From a checkpoint of a small image classifier: trained on microscope photos of single blood and bone marrow cells, 97085 training examples.
Rows from block 10, named by matrix and row number. Rows with one number belong to one neuron. Each number is 128 + 32 x the weight over the matrix's rms, rounded and kept within 0 to 255. All counts start at 0. Numbers have three digits each.
# gate: MLP gate (model.blocks.10.mlp.gate.weight, 960x320), inputs 214-319
# fc1: MLP up (model.blocks.10.mlp.fc1.weight, 960x320), inputs 214-319
# fc2: MLP down (model.blocks.10.mlp.fc2.weight, 320x960, transposed), outputs 214-319
gate.259:121083123125139105145142099145106149131151085136155100091126133122096121098152102105162078090114142122129147165145105123131114100131133141165140111092091147118151132142126160132171114109144122144133101141135109128133189151113145077112097128134105100173106093112089098068148104106131122132108140098174122129119140133113
fc1.259:193168143192143135157132121111129152128173139159120135111095116195108151109129111143098050140146151138092131183099141084152112135162152138129172123100132160172126122101111108125182108144089130136125143126145206117134103132063142157089112137160142107120118131158141123107067090114111110157132155144124081202109148165155
fc2.259:129164105151157150159101081075036141171115136115157156109117180108153120083109164115131137079104135076141082150129088099093199141099096112141089113202112139108108172102160089124133148110096115089108159150118134093129117117165122160095135125154077138101108166122132169135157123118166070117114135080183124101110105104155
gate.260:128129147147110082114117111100130099117119105105074171111123127141136119119150079148144158132115112129142144098153100122142126124107139091125127117133162145067082142125095115131126130157113154109158176117112134140134123123104148137129118104147148108157115128125115129123132135127124128104158127152129103132115112125112
fc1.260:101156150137107083118159144166156133115124128099082092119105177089096095137118181169098095139112137117128136162095111132139098144116155133117133089113147146119112135100130157143150155124144091176105109120121127148100097175155117118093143119106122150088176119158127164156127140119098101152134119141114134097121120071163
fc2.260:153179161171138198096139213160116124137160110175115121140103153128124125092100116129145117125123154131159131147118110158134133138138117131151111138122135147045089121134101127096102113110100082047083134135157125149151136138169141175121128119127132117169144137137104133117129145140099201115160109155149158126137129120130
gate.261:131098134145202110103127132110137068199129139108152159146155179094186112077141118173119144060034131120215145121105058108062112130128083123171070197123113077119111171080182121108126148089180160134110181145159085139144154137159077118148137119110167157128103126127089184139166129105078125146143152104113160082104153083128
fc1.261:123018129149120209132176130120128066152096141121098081136154199175166128162082065142130121125121105132180122131054089096083159157075123121167080156047094119086094177126114183187119155126228089130153116137165168103117103181144087183119150107130174166131143139143088136117156160134061043224161098121119155124124105086128
fc2.261:050068128152158193160138114156103048144133172124127076155173162106189139134113085172074135065094112084149128172081113105110134147100097137137080137158131103110157153160084146114111166109129146118133170135073133118095094160127119132110148084055095225183105137115094146140152132101088107143223154073165158092058156067095
gate.262:177048163129090158153141166090115135131123139163118170117154122131130116153070117097088120136150123124152168160121105143150112143172102099117096100130157106018170108160093163138188123136151077163145116103109114119165133182119113152102164103167202131119110135158135112156083124126092076166088116149165123149134099088161
fc1.262:179144179130080169146166178107136078108071154158095134127137153148155125128105131076085148133133114112070147117116124109159139147145123086158139066167140121072159153143112155161087170143148127102140123106124117095182109144144106155131154120114087131074156184128165142155133082148077144056146138157119136129114125135110
fc2.262:213153140089076134130163169073130123135122139183103121125120116149159099204132144059135124184172094137112115055107135136178122107136168134134156077148197120116113094167127177124108118167166115085147091137139135133102061134121089157133152123139105144090137149115142115137188155161059093208127148174097114138148118149137
gate.263:107192096108129107116157113128122103128119095078131238154155139136150126094155104147164106126078055158122157189134094086154125134127141095148129137130129151185112130118097082128118143142121153104146150093173146119154130119099080141158120137094132158093114156129143202113164111135140153175129098188164142130128116128120
fc1.263:144152135123145215149132116127160171131125139131130115144143055106098137117123113113105142143126145172063154105162117115160122132181125127100139169140130183148158125099150126143137117135070112136150144109209123130097116125108146112141112089115122120137141099126172075125102120131117166047090157155089143179091139179091
fc2.263:104124112146132179136100156136176193144129125107148116142130103167076166117129127138111096102172107114125141109157135131154189119129140125087137140125155164092113129117145144145185125116153140129131064135112124110118120099128136103130139146145127122151180130148166108147086134109129117151129123105141187141138125109143
gate.264:140123140154118111111188167143131110159103117134120195099171163108124131151136148116131142158121125063124159156129165121133137113094115133133125148171111088091099138150148167132104125136110149124163123105096143145148153137131157123149128115167138085107129131122139152145118124126102124121157089149132098165160131094101
fc1.264:097117105100110151097165144131140110127144137146101123165129134134145121175142127096155095147102102170110119142116139126115130149118147133140094139101105168177119173134126127118124126126139110128101101142135176118110120104126121132119129114123146159130156103160152112144136148138129104133145095158115123120120127152148
fc2.264:161080117091112170125114132104183165093094127108157118114131139136084149131133141147120167118122099110119154121139090140134142113149110138133080104157139117114119140139127127077081109143142148104156182136120140139137135101162105084109130134108116141131136133116113162104149083129069145123149158155104112131129124141107
gate.265:126168124151155151102163117097123158145146126101125207145137165139174134122153090130162159116131123127120158168109102110110118144114084163160079161144109124146105135141169119149104113132163115138130120177135103151144143099193116126115103116089114142103088145109135202094178118115116071107121113146128125079140124104091
fc1.265:138237127120058040183094088154125203118106082030099129088127108140107157112135128110157145096132134164115137160150139084157112131139130137151126121116113130170124141138113117096097098157058150120168145100078145108153158108138147128142147117151110121135147125137137167129137118149142137089109081135123105147166110114164
fc2.265:152217153156140059145129098126159170114122132112128089172086156148118137101116139100126142111151109157080184150151084108131134130157115148150129171145130129198102154120129052084123110084134076102128052137131132128117114148146137137129113134183103088109087119147121165122135083122168071163077117142102091161172125160128
gate.266:131204106131162108143119133134115196149107126141136152119139110147077080146115110123132129119156108142152171128135111121146093153146140128138122156081126113102156123131112116099142146116057103113073148122102120114110098101104145129128148087128129141095135103166130066121122110103120169153092141104123119200091158186094
fc1.266:107117116103126130117088122090186155126118127082127117150106080088118107145145178149142090073132140117155140078144117188099069123110095088152100116109092087115152153145143165151078135112215152165096103122108090125126160121154094110148119105134159148113154070117145141102137169130154207174137166092124160105156122117110
fc2.266:098065115200132121131121121172150075117113119138137120129155170122130168113124154097125145095095102127101162103110100129150085141097158130163134138129097143111192125107141111136168156138106128101111161118133147141061087138106120201147116152131112131150094132142114129115137075106158110116118105131164125101110146167115
gate.267:129137151179144147105162127098149143150149135102102119097132118111124166076142131193110136122128140111121125154122108149133126121106119106192120135128135108128146098110156077150148139113158149125157126145120120117122158125148154146133143108125151131123068106116141137107123101118155183047147068107171122104107129140149
fc1.267:124199112120133092122107108110100105143157133161146141136171147137139109184121099125151145182122131130133090163147148126152142170147150167115101112125130138112080143104107144121127110116091169103092171098148161129117110117088149131128117114135120116100132123164142094120148107150154079120090158125131163091098112114102
fc2.267:133155130095142146142124155087156130119152146159169148133095124143129094138121126166146104138139141168119046134140139182142135119124111145090134100091169134147122120113141149103067122129190121126107151126093120145124132161139106152127112124099141134137119153120149126144167171126130133135189127140109173117145153119129
gate.268:146065136176099187129141142131132141150115154176109129132168159144129126083129103129086112120117105120124159086112084111121106125141114125125072155107114133107132156162091214142118126088146135076146173133151124142134148181126125203164141139107083115125057089107158100127113082136088170171206151127085118138125160147098
fc1.268:159126146131181141063117143136132201143148129162159115123099112146135147054094094183112112099104133100139074109157117126084116161136159111096102151121132128132139150119101096111192097112126167150120114130124107135119178126140176073144150153110146113123084118110128094105101115112107099056095139122147175171137145151132
fc2.268:180139131131161172146174158128134111170117112167127107128153102129146128081126135160119107043092120128158148080102112110122111134097133109138118133127108184149107164084154138132123153103124133101116112125159117108139119126150149101132132136070110086144126112124129145136156119125057078187134139072142136117147150149109
gate.269:164096117138056124124143140078156153109157110098138085144110055146146128143149103055134112167111115166136104112153171104084099131114118105111150140082127140184161087177138229123141146156119106153177110125097113129166116189138156193134092131162190115153066109137150139167074113140110221076087090145106088100161121074159
fc1.269:146117131151127199142123109150113079107113169157146164160113221129127150169110099150071206174129142121048161172146081129161173155177115140134193162207222137083100124169091166127128127113124150101162156115145129121157064116135074152104183129102081132149149214134113193154181137138129041171186140178106166135151147109170
fc2.269:155099139150101132152088125088098108101162116224120111061143163170131198168129141109147161170143121114099154136109119142126139129110165111182172109153127173121128134152187135125144133157184086119126128126086197135145133116155146198122107184142088119092096137140107130143107096131137115107090075177130117138183111118155
gate.270:209081142145137104147173178047174159130143124183133056138113018169194161093140120098149124118111145148080152087087125108103103110055133142118182142055112139167166109116178231113173122204206109134125113144089171143127113177132148164146133164150153088049037131109106135091098044100054191071128110153056090112185118157165
fc1.270:135255191192157100159119069164113136124143188177158136075103174154064151080085143132044186176112094076053046149121082049190186190149115137160160096248184200056125114084094023108151162116024138116132188114111190088178041114048167174071173110111069140192078186162161151173171032145205074153107140141182145174102150133126
fc2.270:104049103086129151114052069103088156084231086088139049061074026129133147157135137118157194169165157133125088139160188157085158122109192146099159113146148105079140059173150206101157123136075134174158148102033153136163170142129175133144091197215135076155098163134167152128035145145129196059092079113122134146215109061189
gate.271:132109137114078141086124153090115105118127094112105125173114133129116100129127124130143118122161128094158125114141134163125144118112083099179131144165096121150133101132165104171115097135160121138168111124147106140188148124131127091118148126114149109103111107148119165113143144130083168083166150159114116096169104104145
fc1.271:127123156122087151132134116116100123133140140136124143184152100134135082145122131094122149116137119181076166174124119126149126140143097122145134148152111132134122145094122125132139136133109112107130199125135173100146113144136142117099135094134105078109131154130158070109151107160135119140149164153086129174114130146083
fc2.271:151102138163147136136148149113098126112126135094121112169117061167190106137114129111133157124155121112087171093118087114173146110123149144161140136171125126085127140121180147149116127130156127084135139111177154111104093123190071131145128139186102136129089085129115103146120114149135107165131096117105172118144141142106
gate.272:153149144147145139108142151116120127127120119088111112093126144127125107137151116147127104093104101118133136123130194124115122141099097133087111106156114098140151116175108113139140084144162127141133120141107092154149146148121154150104117138106128113141084157138098148127121133133113088108130106130148115075118119130124
fc1.272:138154140124089120106106115134168143160113114126097117129107122101173099156140135150139138134134119148132169116102109101134139127141140118125110167125135140131123085111076089090143131148107140131129137153089091113138137124127136118123163148108114144127119116138114167143123115149143114106109110142114097133141118116085
fc2.272:133114104130141186167166133126186164106163156200137082109119105094106093124134048139139093123131159170132135079166126111114079111132141135151124130075107170169127167111190134120161094172167143131154145116154100124163130117076178118129122136083106098129125148139122123127142110109158138116164160117101122157118121191132
gate.273:104109129144139108132115144136099131128137140094133147120129191114158120134120070091105150121126124142071146152098081091132156120135099122184131165153130124094116115173113119097108140111043173108100123145148130135117119161154124110137135105113133131098073134116135121130154125093111021182176101130185148146134164085120
fc1.273:164110154169120188085152127142122090160141128217113246097083185130187051147139100135116151173121070163093110121098149098124165147100112137168128141124146159171123136134107159115162147155099127107165190101148120105157131172109062149070168094137147142130109139199157119137142161153084124092192136172102114125122094119132
fc2.273:116135164088128141115122093167180133118164136150154149134147129122143136107118103165128197127174095098131123157133109208176145140115162115114128089159181160175113118185130144082162138100131167116124151117166146144137079092172129041119129157047128099221121129114128143128131135145090179115096092130117178136121154122139
gate.274:140155173127117145118147098103161150162160117123131137099119141142133100162127124122131133106162116107140134160129122072171101143099105147171154126194132126107156133144133138110123115131099131127105154151105102109113113116097115143126131111119132114126129106127094114128141131147116155161151181117132096124146117112092
fc1.274:138125144129136094082157176141134130129112137158162115150142116110106110138159139145125135116124147138147076183113155143121099130114124109103115157114144119115086090104143113118144087140111096153134147151106126133141131131178101124115108153157126118137108124143142169112145162133119138098144136112116122131130135116185
fc2.274:136102125126136118128139131141146090128107111124121169139157133143113142111156130119130104145147138129148151124135096075123158129159119137139125147088134125162104118131138151131117148149102132161171103132104133129133108134117201117130126149120094126100146169151094152127158132128144155132091164113189140123099138113158
gate.275:111105139149134140145124139119120102142142149200143168103109139084139123125152149129112114132125145108138105123108101168100182094150094140115136130099142116088127131171138131118141119079123114146111146122097125143105124133121107146164141127163099152110119133134095135130101138098136078109161147091142146146118141109140
fc1.275:106101121108096136121120107107123111163123138141162107164113153108156164126130119130131110113116111091160060129098114124103125127145131144087103117133118105151141117104135152150141121156158137140112167114130131160144148127138133113155120099126099130124115134095101146144112150123102100150134103173152096089113135093118
fc2.275:124106119144156075159110137083108173133129118112132132093123068148136111082122125077129115119137147168168123070118134149110149127090113124133116109108096140138147141143147130125170118120134123135133172116123126135110185146088172142122111093149168136113127128116126112133131091123110109109106105127158093161115105189111
gate.276:128158127123159063122096102107132124160143144132167106137116085127140142115125102112115144123148118122113117102103127091144099144148122163134143161136132120110135133180131150111137128136113101135113153128088132124102085105161124088132113118155163133128140128126101135113108116115095175115112144128145136126120147128092
fc1.276:076086142095138085109110110099146092141154122133103125136106119143146144144131083084171160111166143157168146138113091112111134113086144155088103147126119125156146135168140180161142148124161148134080156105093109142124158127147139133136132124134156163093131101137133103117133157145110137077172106081149103140100131114123
fc2.276:116158114165147137072119132150105117111139161097107077128139090096176167133100157149131109144126131102132155117131131152135125132124132141129133154124119131152112129098123138111144115144170089125141171102107159148080123126153101110108135132093138147133118129126111211155135113145126103088109119135162133065110123149109
gate.277:185113099103148155131143133127128128138123122148141131122143156118134143101118143135131114111103144120160093117119123176073139114132109166116106082144127130114132137085142136105119112127183129142110094129137138181139174167158108140147114153141125111141156106134135126111173115134133077126111163067127115128154119106154
fc1.277:110096148126129163136132130138111141124114139184144146127107154129139122147139148144135113140114135128172129116126150162136125120161151129139133111132141152123165110079138146165109137143105108130108084131131121119129091109115111156147138110117122155127147121160148149142129125131120058065104192102140105128108140124133
fc2.277:133154129167122156068120076124133128133183126148143085169119073098156150101128176113103107105132158102138118113131093144146117104150116149119144139177120111112135142143131110140136143111111148169134127137118129134121181108147077145140121147102097161131132139110165122119103137124134189070150121124113140144156151149103
gate.278:202188142145131178151139186048124172141060147174141182121083123142103147170114095090075149122121152149135188113118104165170159164131119118156127149124172159016134128140144148170087169141088124136156148116113132098161069191142087193113146111154178060067109167140149106145128101137073072215124167116050114204127125150117
fc1.278:143245134202195072148099134170095168147095074184137155076148126139054113065139149150180130112137145133117061125128143110121166117175161128141163172129151210149082111072113062111150139127071138117096166137087150151113111106181146163165113161080090113176115162154116048100122149167187074131147196115161133186169127155155
fc2.278:053137110169185051111108067209112153100136116093155160064133159124044125059151159141128135096147163086167057134182139157106158108150135101118159117192100105145120184091142129105117109056092134139130168156115148138119143118085134099079111180097080115181116091116151129119083150140203129120130113049218123122104105131138