Rows from block 6 of a small image classifier, named by matrix and row number. Rows with one number belong to one neuron. Each number is 128 + 24 x the weight over its row's rms, rounded and kept within 0 to 255. All counts start at 0.
After each neuron's rows are labels from the 100 images, of 14976, where the neuron reaches its largest size: "colour at peak" is the nearest of a few named colours to the mean colour under the peak. Only what is clearly more common there than usual is listed. The data: microscope photos of single blood and bone marrow cells.
# gate: MLP gate (model.blocks.6.mlp.gate.weight, 480x160), inputs 0-159
# fc1: MLP up (model.blocks.6.mlp.fc1.weight, 480x160), inputs 0-159
# fc2: MLP down (model.blocks.6.mlp.fc2.weight, 160x480, transposed), outputs 0-159

gate.267 [ 95 101  75 162 114 168 113 105 163 122 108 115 131 121 139 108 149 131  96 144 167 147 148  95 158  79 135 141 114 128 107 140 133 106 127 125 133  94 151 161 123 181  68 149 116 109  99 170  99 122 116 156 114  86 153 153 152 109 119 158 103 150 150 109 142  85 150  78 148 163 158  88 133 124 110  94  95  74 124 125 129 159 120  98 131 110 139 143  86 116 130 131 139 124 139 125 139 158 146 110 153 114 112 131 162 141 116 108 153 127 131 115 119 153 109 150 135 107 140 163 131 156 133 108 129 159  86 141 148 124 143 137  89 145 121 109 159 141 108 123 133 156 155  82 119 159  85 150 118 154 134  97 142 151 120 163 141 135 124  86]
fc1.267 [149  85 173 144 110 124 105 125 142 139 118  75 124 113 143  93 184 180 122 125 125 121  78 155 117 158 140 184  94 105 131 158 118 117 116 147 122 110 108 192 109 123 152 186 145 155 133 179 114 115 129 178 104 105 153 116 159  85 111 118 123 183 163 112 118 145 134  99 140 118 111 124 119 136 124 143 130 137 114 106 126 118 158 133 164 157 125 132 108 134 117  89 135 132 110 146 157 112 126 128 116  99 119 155 136 106  91 141 119 143 117 139 125 114 110 131 165 150 129 180  95 140  95 136 158 104 117 128 106 164  89 147  96 104 153 106 114 139 126 126 143 138 110 112 104 128 126  90 127 132 142 133 158 144  89 143  80  95 122 128]
fc2.267 [131 105 149 131 150 123 167 125 142 118 130 114 136 159 158 125 154  97 140 106 103 136 103 137 129 111 131 161 103 112 144 137 113 127 125 131 105 117 151 102 114 162 146 177 136  96 112 112 103 102 161 139 142 110 109 152 118 161 121 149 134 130 108 154 122  88 107 131 114 176 106 155 144 144 130 166 125 122 161 115 136  90 161 106 129 112  85 155 130  98 120 169 103 144 102 102 155 144 135 171 149 144 156 148 152 100 111 101 128 121 117 106  85 147 130 164 143 128 146 125 153  67 140 128 124  75 107 174 128 134 119 188 175 145 136 134 136 126 107 118 157 123 123  98 141 138  86 118 132 149 122 150 202 137 132 163 191 140 165 115]
colour at peak: white

gate.284 [152 184 107 134 114 120 129 153 157  89 125 153 124 143 149 123 157 160 137 132 111 148 136 143 145 115 158 146 134 126 102 108 149 147 160 139 111 167 153  81  97 141 163 140 123 146  99 139 136 105 162 103 174 170 131 125  93 161 141 142 169 150 125 132 114 119 116 122 161 155 115 133  99 173 103  82 132 132 149  64 162 129 127 106 102 138 102 146 101 126 156 116 134 139 110  92  97 147 148 134  78 144 127 113 104  83 103  98 138 125 134 102 122 139 127 137 206 110 121 136 134 127 151  92 119 129 143 169 150 130 123 157  99 137 117 134 141  95 150 172 108  99 157 145 129 115 142 108 141 124 105 132 185 104 131 160 110 119 160 126]
fc1.284 [135 113 133 152 114 116 119 112  69 105 135 172 138 137 171 117 155 133 131  89 144 117 158 144 142 171 145 139 133 159  96 139  98 127 124 178 102 108 131 175 125  78 148  84 154 110 118 117 145 135  76 129 118 156  97 145 182  57 128 127 100 127 145 143 145 131 119 117 120 147 108 141 129 117 120 135 140 162 132  64 134 110 129 137 104 136 125 155 123 146  85 151 160 127 169 128  96 130 150 139 123 146 131 163  98 157 139 154 136 136 124 127 116 126 141 128 134 145 146 168  62 118 119 127 120  64 139 124 141 124 119 109 151 119 106 118 142 103  92 136  92 111 141 119 118 155  89  97 148 147 121 119 159 146 137 149  98 169 159 120]
fc2.284 [148  81 141 120 138 127 143  71  89 112 155  96 139 167 125 124 162  86 127 104 138  82 125  72 117 120 136 127 120 142 144 124 142 118 143  96 133 109  94 154 161 107 134 165 104 110 156 121 109 115 129 114 131 102 155 100 149  71 167 129 127 143  69 125 125 103 123 109 106 124 109 112 154 156 156  79 116 135 111 124 126 123  67 124 136  96 137 112 148 118 138 138  90 147 101  81 140 143 113  94 107 136 161 137 152 149 120  58 113 115 146 132 135 101 120 126 136 170 119 153 130 162 164 109 155  99 112  86 138 139 147 142 138 120 137  95 136 139 122  98 116 163 104  94 145  95 111 138 152 146 122 115  92 150 110 119 108 128 102 120]
colour at peak: white

gate.321 [137 119 120 148 116 154 132 142 143 128 140 132 103 121 140 119 108 159 110 184 109 143  82 134 138 123 144 150 113 101 129 114 127  97 125 101 157 130 144 140 123 142 133 124 108 116 128 161 134 116  63 148 163 129 147 162 103 244 143 120 135 159 160 114 141 119 156 116 168 102 147 138 112 122  54 149 131 111 142 163 155 145 104 112 116 146 130 154 153 119 153 173 100 104 143 149 129  84 147 114 115  89 102  96 165 105 137 139 127 117 127 110 103 150 134 117 188 131 112 128 145  87 157 114 148 179 115 153 119 119 151 122  95 134 133 141 138 143 130 141 113  89 138 119 156 144 147 148 103 117 116 116 118 123 143 125 116 137 108  86]
fc1.321 [121 145 141 163 109 147 125 120 144 130 120 162 137 183 107 119 126 131 145 152 124 150 174 141 116 138 123 147 101 162 140 138 139 133 140 140 127 145 122 189 126 159 145 160 185 151 158 144 125 109  97 143  90 108 138 131 156 138 144 131 120 119 172 143 163 113 126 108 133 120  93 112 128 137 105 133 102 147  86 154 130 129 129 115 170 159 121 173 158 122 134 119 176 131 157 102 136 136 132 197 121 159 137  78 122 104 118 120 104 141 129 127 149 182 167 106 149 170 157 136 132 115 113 107 136 131 109 101 132 135 119 139 146 152 141 122 150 105 115  98  92  68 139 132 172 153 115 134 168 162 124 127 126 104 124 113 160 203 125 120]
fc2.321 [111 118  77 103 135 131 133 126 104 119 134  85 136 161 166 101 136 132 112 140 114  84 137  90 127 115 143 158  97 137 118 130 113  72 149 139 123 137  96  90 104 151 124 142 140 113 116 118 149 122 103 140 151  94 130 149 172 105 139 121 139 113 195 140 114 111 128 136 113  95 113 123 136 110 188  68 120 125 156 162 127 162  71 135 145 103 142 141 142 145 107  91  87 142 134 109 124  77 111 150  98 110  66 137 133 146 131  79 128 138 122 122 136 144  78 129 176 126 110 168 113  94 137 139 148 110  87 169 123 133 163 162 121 106 125 126 155 143 108 130 139 143 109 115 136 109  95 137 137 126 129 135 142 145 104  80 126 128 128 115]
colour at peak: white

gate.403 [143  81 119 133 138 125 116 136  60 147 125 167 104  87  99 118 122 116 143 150 119  74 105  92 126 125 122 120 120 126 138 123 168 124 111 107 127 145 135 197 150  77  61 111  84 113  96 128 102 130  80 117 167 119 141 131 151 164 150 134 127 129  80 111 115 126 131  82 130 122 121 114 117 122 145 111 123 108 169 138 131 150 106 128 129 173 125  81 101 132 161 167 163 114 116 144 153 109 135  87 139 126 153 110 133 123 105 117 109 146 129 131 146  91 147 128  83 148 103 178 171 127 125 135 128 133 150 164 120 117 121  68 143 124 139 135 142 146 124 103 147 110 120 122 116 117 112 136 143 118 116 118 132 137 118 131 135  68  87 117]
fc1.403 [174  99  92 148  96 130 111 128  97 128 130 177  96  99 124 142 129 133 131 128 112  93 111 115 139  89 122 126 123  98 136 118 177 136 104 106 127 150 145 156 136  87  67  97  59 104  90 104  90 147 112  98 176 132 137 135 144 129 140 103 143 119  99  92 111 144 144 117 153 146 114 133  97 155 165 109 125  91 160 127 147 147 125 144 149 151 114 109  89 156 179 150 147 108 108 116 157 120 159 100 122 146 189  80 153 101 107 120 106 146 146 107 125  88 154 115 123 146 108 154 152 141 116  99 137 128 127 136 139  99 106 112 137 132 144 135 149 164 127 113 176 115 138 145 119 111 107 133 155 111  92 110 155 116 114 141 136 107  96 116]
fc2.403 [122 132 177 147 141  89 104 137 113 135 135 154 119  88  96 117 127 167 122 160 172 119  83 108 101 157 134 105 113 140 126 138 155 138  96 161 126 125 123 160 149 109 128  96  78 116 118 153 143 123  99 128 166 126 153 163 140 160 141 131 122 124 117 123  86 126 120  93 133 125 135 115 136  97  89 131 121 121 148 125 134 100 174 123  70 141 157  92 113  94 145 157 174 122 170 160 104 108 107  79 157 133 175  92  95 147 126 160 124 137 138 143 128 135 128 122 100 143 129 124 181 135 136 142 136 139 180 124 122 133 133  76 136 141 120 117 142  83 131 150 100 123 113 113 115 112 172 147  88 118 127 106 142 142 121 118  80  94  88 133]
colour at peak: purple

gate.302 [103 136 109 111 124 126 120  65 130 162 118 133 123 179 143 125 153 115 135 111 178 164 109 144 175 132 125 128 152 134 152 117 133 133 141 153 107 156 135 198  91  90 120  97 149 128 134 105 127 138 128 140 114 133 119 139 167  82 191 122 101 142 179 132 105 129 113 135 119 138  96 128 114 137 130 143 136 122  89 157  99 123 109 125 115 127 157 113 126 106 111 166 122 147 140 136  99 135 133 140 102  85 114 127 115 127 166 164 130 137 149 140 120 125 135 152 154 141 124 125  92 163 135 113 149  77  99  57 107 128 117  96  68 101 135 102 140  93 124 105 118 158 144 127 159 159 119 157 121 130 124 114  72 115 123 128 124 174 141 114]
fc1.302 [141 132 140 140 109 114 134  87 150 128 121  84 136 152  88 130 116 150 151 143 128 164 136 173 133 127 143 144 120 126 168 139 141 128 110 130 125 127 123  69 140 149 156 169  87 124 150 140 144  94 184 127 140 152 134 173  81 157 155 119 137 162 140 116 102 160 150 122 135 132 114 115 132 110 113  96 123 118 113 180 145 160 169 151 130  94 152 130 147 120 161 104 116  92 156 118 130 123 113 154 140 136 114  78 163 142 122  92 139 144 114 162 111 161 131 115 155 102 156 145 131 115 119 160 127 115  96 148 147 153 131 154 168 132  74 132 136 146  79 153 127 140 126 162 138  68 138 157 103 151 140 151  77 156 163 118  96 124 130 123]
fc2.302 [142  80  78 139 120  81 154  98  95 145 170 145 146 114 143 107 129 118 127 135 121 123 105 158 112 153 139 126 106 166 132 130 113 138  98 163 104 144 129 180 155 184 122 161  83 111 136 160 145 132 134 126 140 135 147 126 185 157  97 152 116 162  71 125 103  79 140 126 144 112 125 128 103 122 147 104 132  93 121 119 146 125 143 105 147  98 148  98 160 115 148 146 122 108 149 131  94 126 104  92 103 143 115  81  98 166 130 114 112 143 178 149 100 126 140 121 143 167 106 144 127 131 125 152 150 107 128 142 148 126 127 154 129 129 125  73 171  99 177 136 149 154 113 131  92 118 136 141 147 113 127  95 102 138 140 142 127  89 165 144]
colour at peak: white

gate.13 [ 91  66  84 125 146  99 107 149 162 141 135 173 118  75 139 102 151 105 149 140 158 143 171  89 114 137 113 105 134 128 145 159 130 152 140 126 133 135 105 127 125 134  86 143 131 107 110 148 146  97 142 123  61 132 120  72 141 100 131 151  98 152 146 122 174 125 160  93 129 166 134 104 141 106 134 101 112 108  87  75 135 114 105 158 121 109 139  73 129  94 127 138 145 124 139 139 145 116 116 134 123 108 120 115 133 157 182  74  90 137 153 173 111 156 162 115 110 152 125 120  72 135 109 126 144 132 114 133  93 140 125 140 138  83 114 122 153 161 112 117 137 136 103 130 129 109 119 136 134 102 144 111 121 156 117 142 135 152 151 129]
fc1.13 [117 156 135 151 153 139 131  75 149 124 104 152 132 155  76 120 114 163 160 149 123 174 170 109 151 132 157 152 141 129 137 124 101 182  97 131 138 144 106 180 146 112 112 167 178 124 135 132 117 148 128 123 101 121 149 107 175 121  84 131 146 117 187 156 167 129 132 105 130 123 121  98 126 123 118 123 114  81  52 145 126 122 111 160 143 146 152 137 110  97 131 120 168 121 123 138 143 127  79 131 152 119 146 119 174 149 127 176 113 142 108 169 133 130 140 112 131 151 126 140  78  93 110 159 126 112 159 134 133 133  99 117 145 163 107 134 132 111 128  81 129 109 118 111 123 122 110 130 134 159 134 137  87 141 150 116 160 136 115  91]
fc2.13 [140 143 171 104 128 102 142 121 133 144 143 164 134 136 132 142 127 181 112 127 149 148  67  76  94 140 116 144 109 135 111 101 132 157 114 152 156  96 143 124 127 129 145  77  82 157 140 105  68 103 121 123 116 129 141  99  99 134 112 149 118  93 175 147  83 115 111 120 110 137 137 126 124 113  88 125 158 129 112  43 114 144 146 113 138 117 136 137 121  96 115 173 119 130 148 143 134 114 143 119 167 116  77 174 150 145 128 163 124 151 114 143 125 139 134 121 175 143 152 123 106 115 133 144 136 152 140  72 110 135 108 159 126 113 162 107 135 143  80 135 158 123 163 133 117 133 157 167  94 128 134 134 119 122 139 114  84 111 143 106]
colour at peak: purple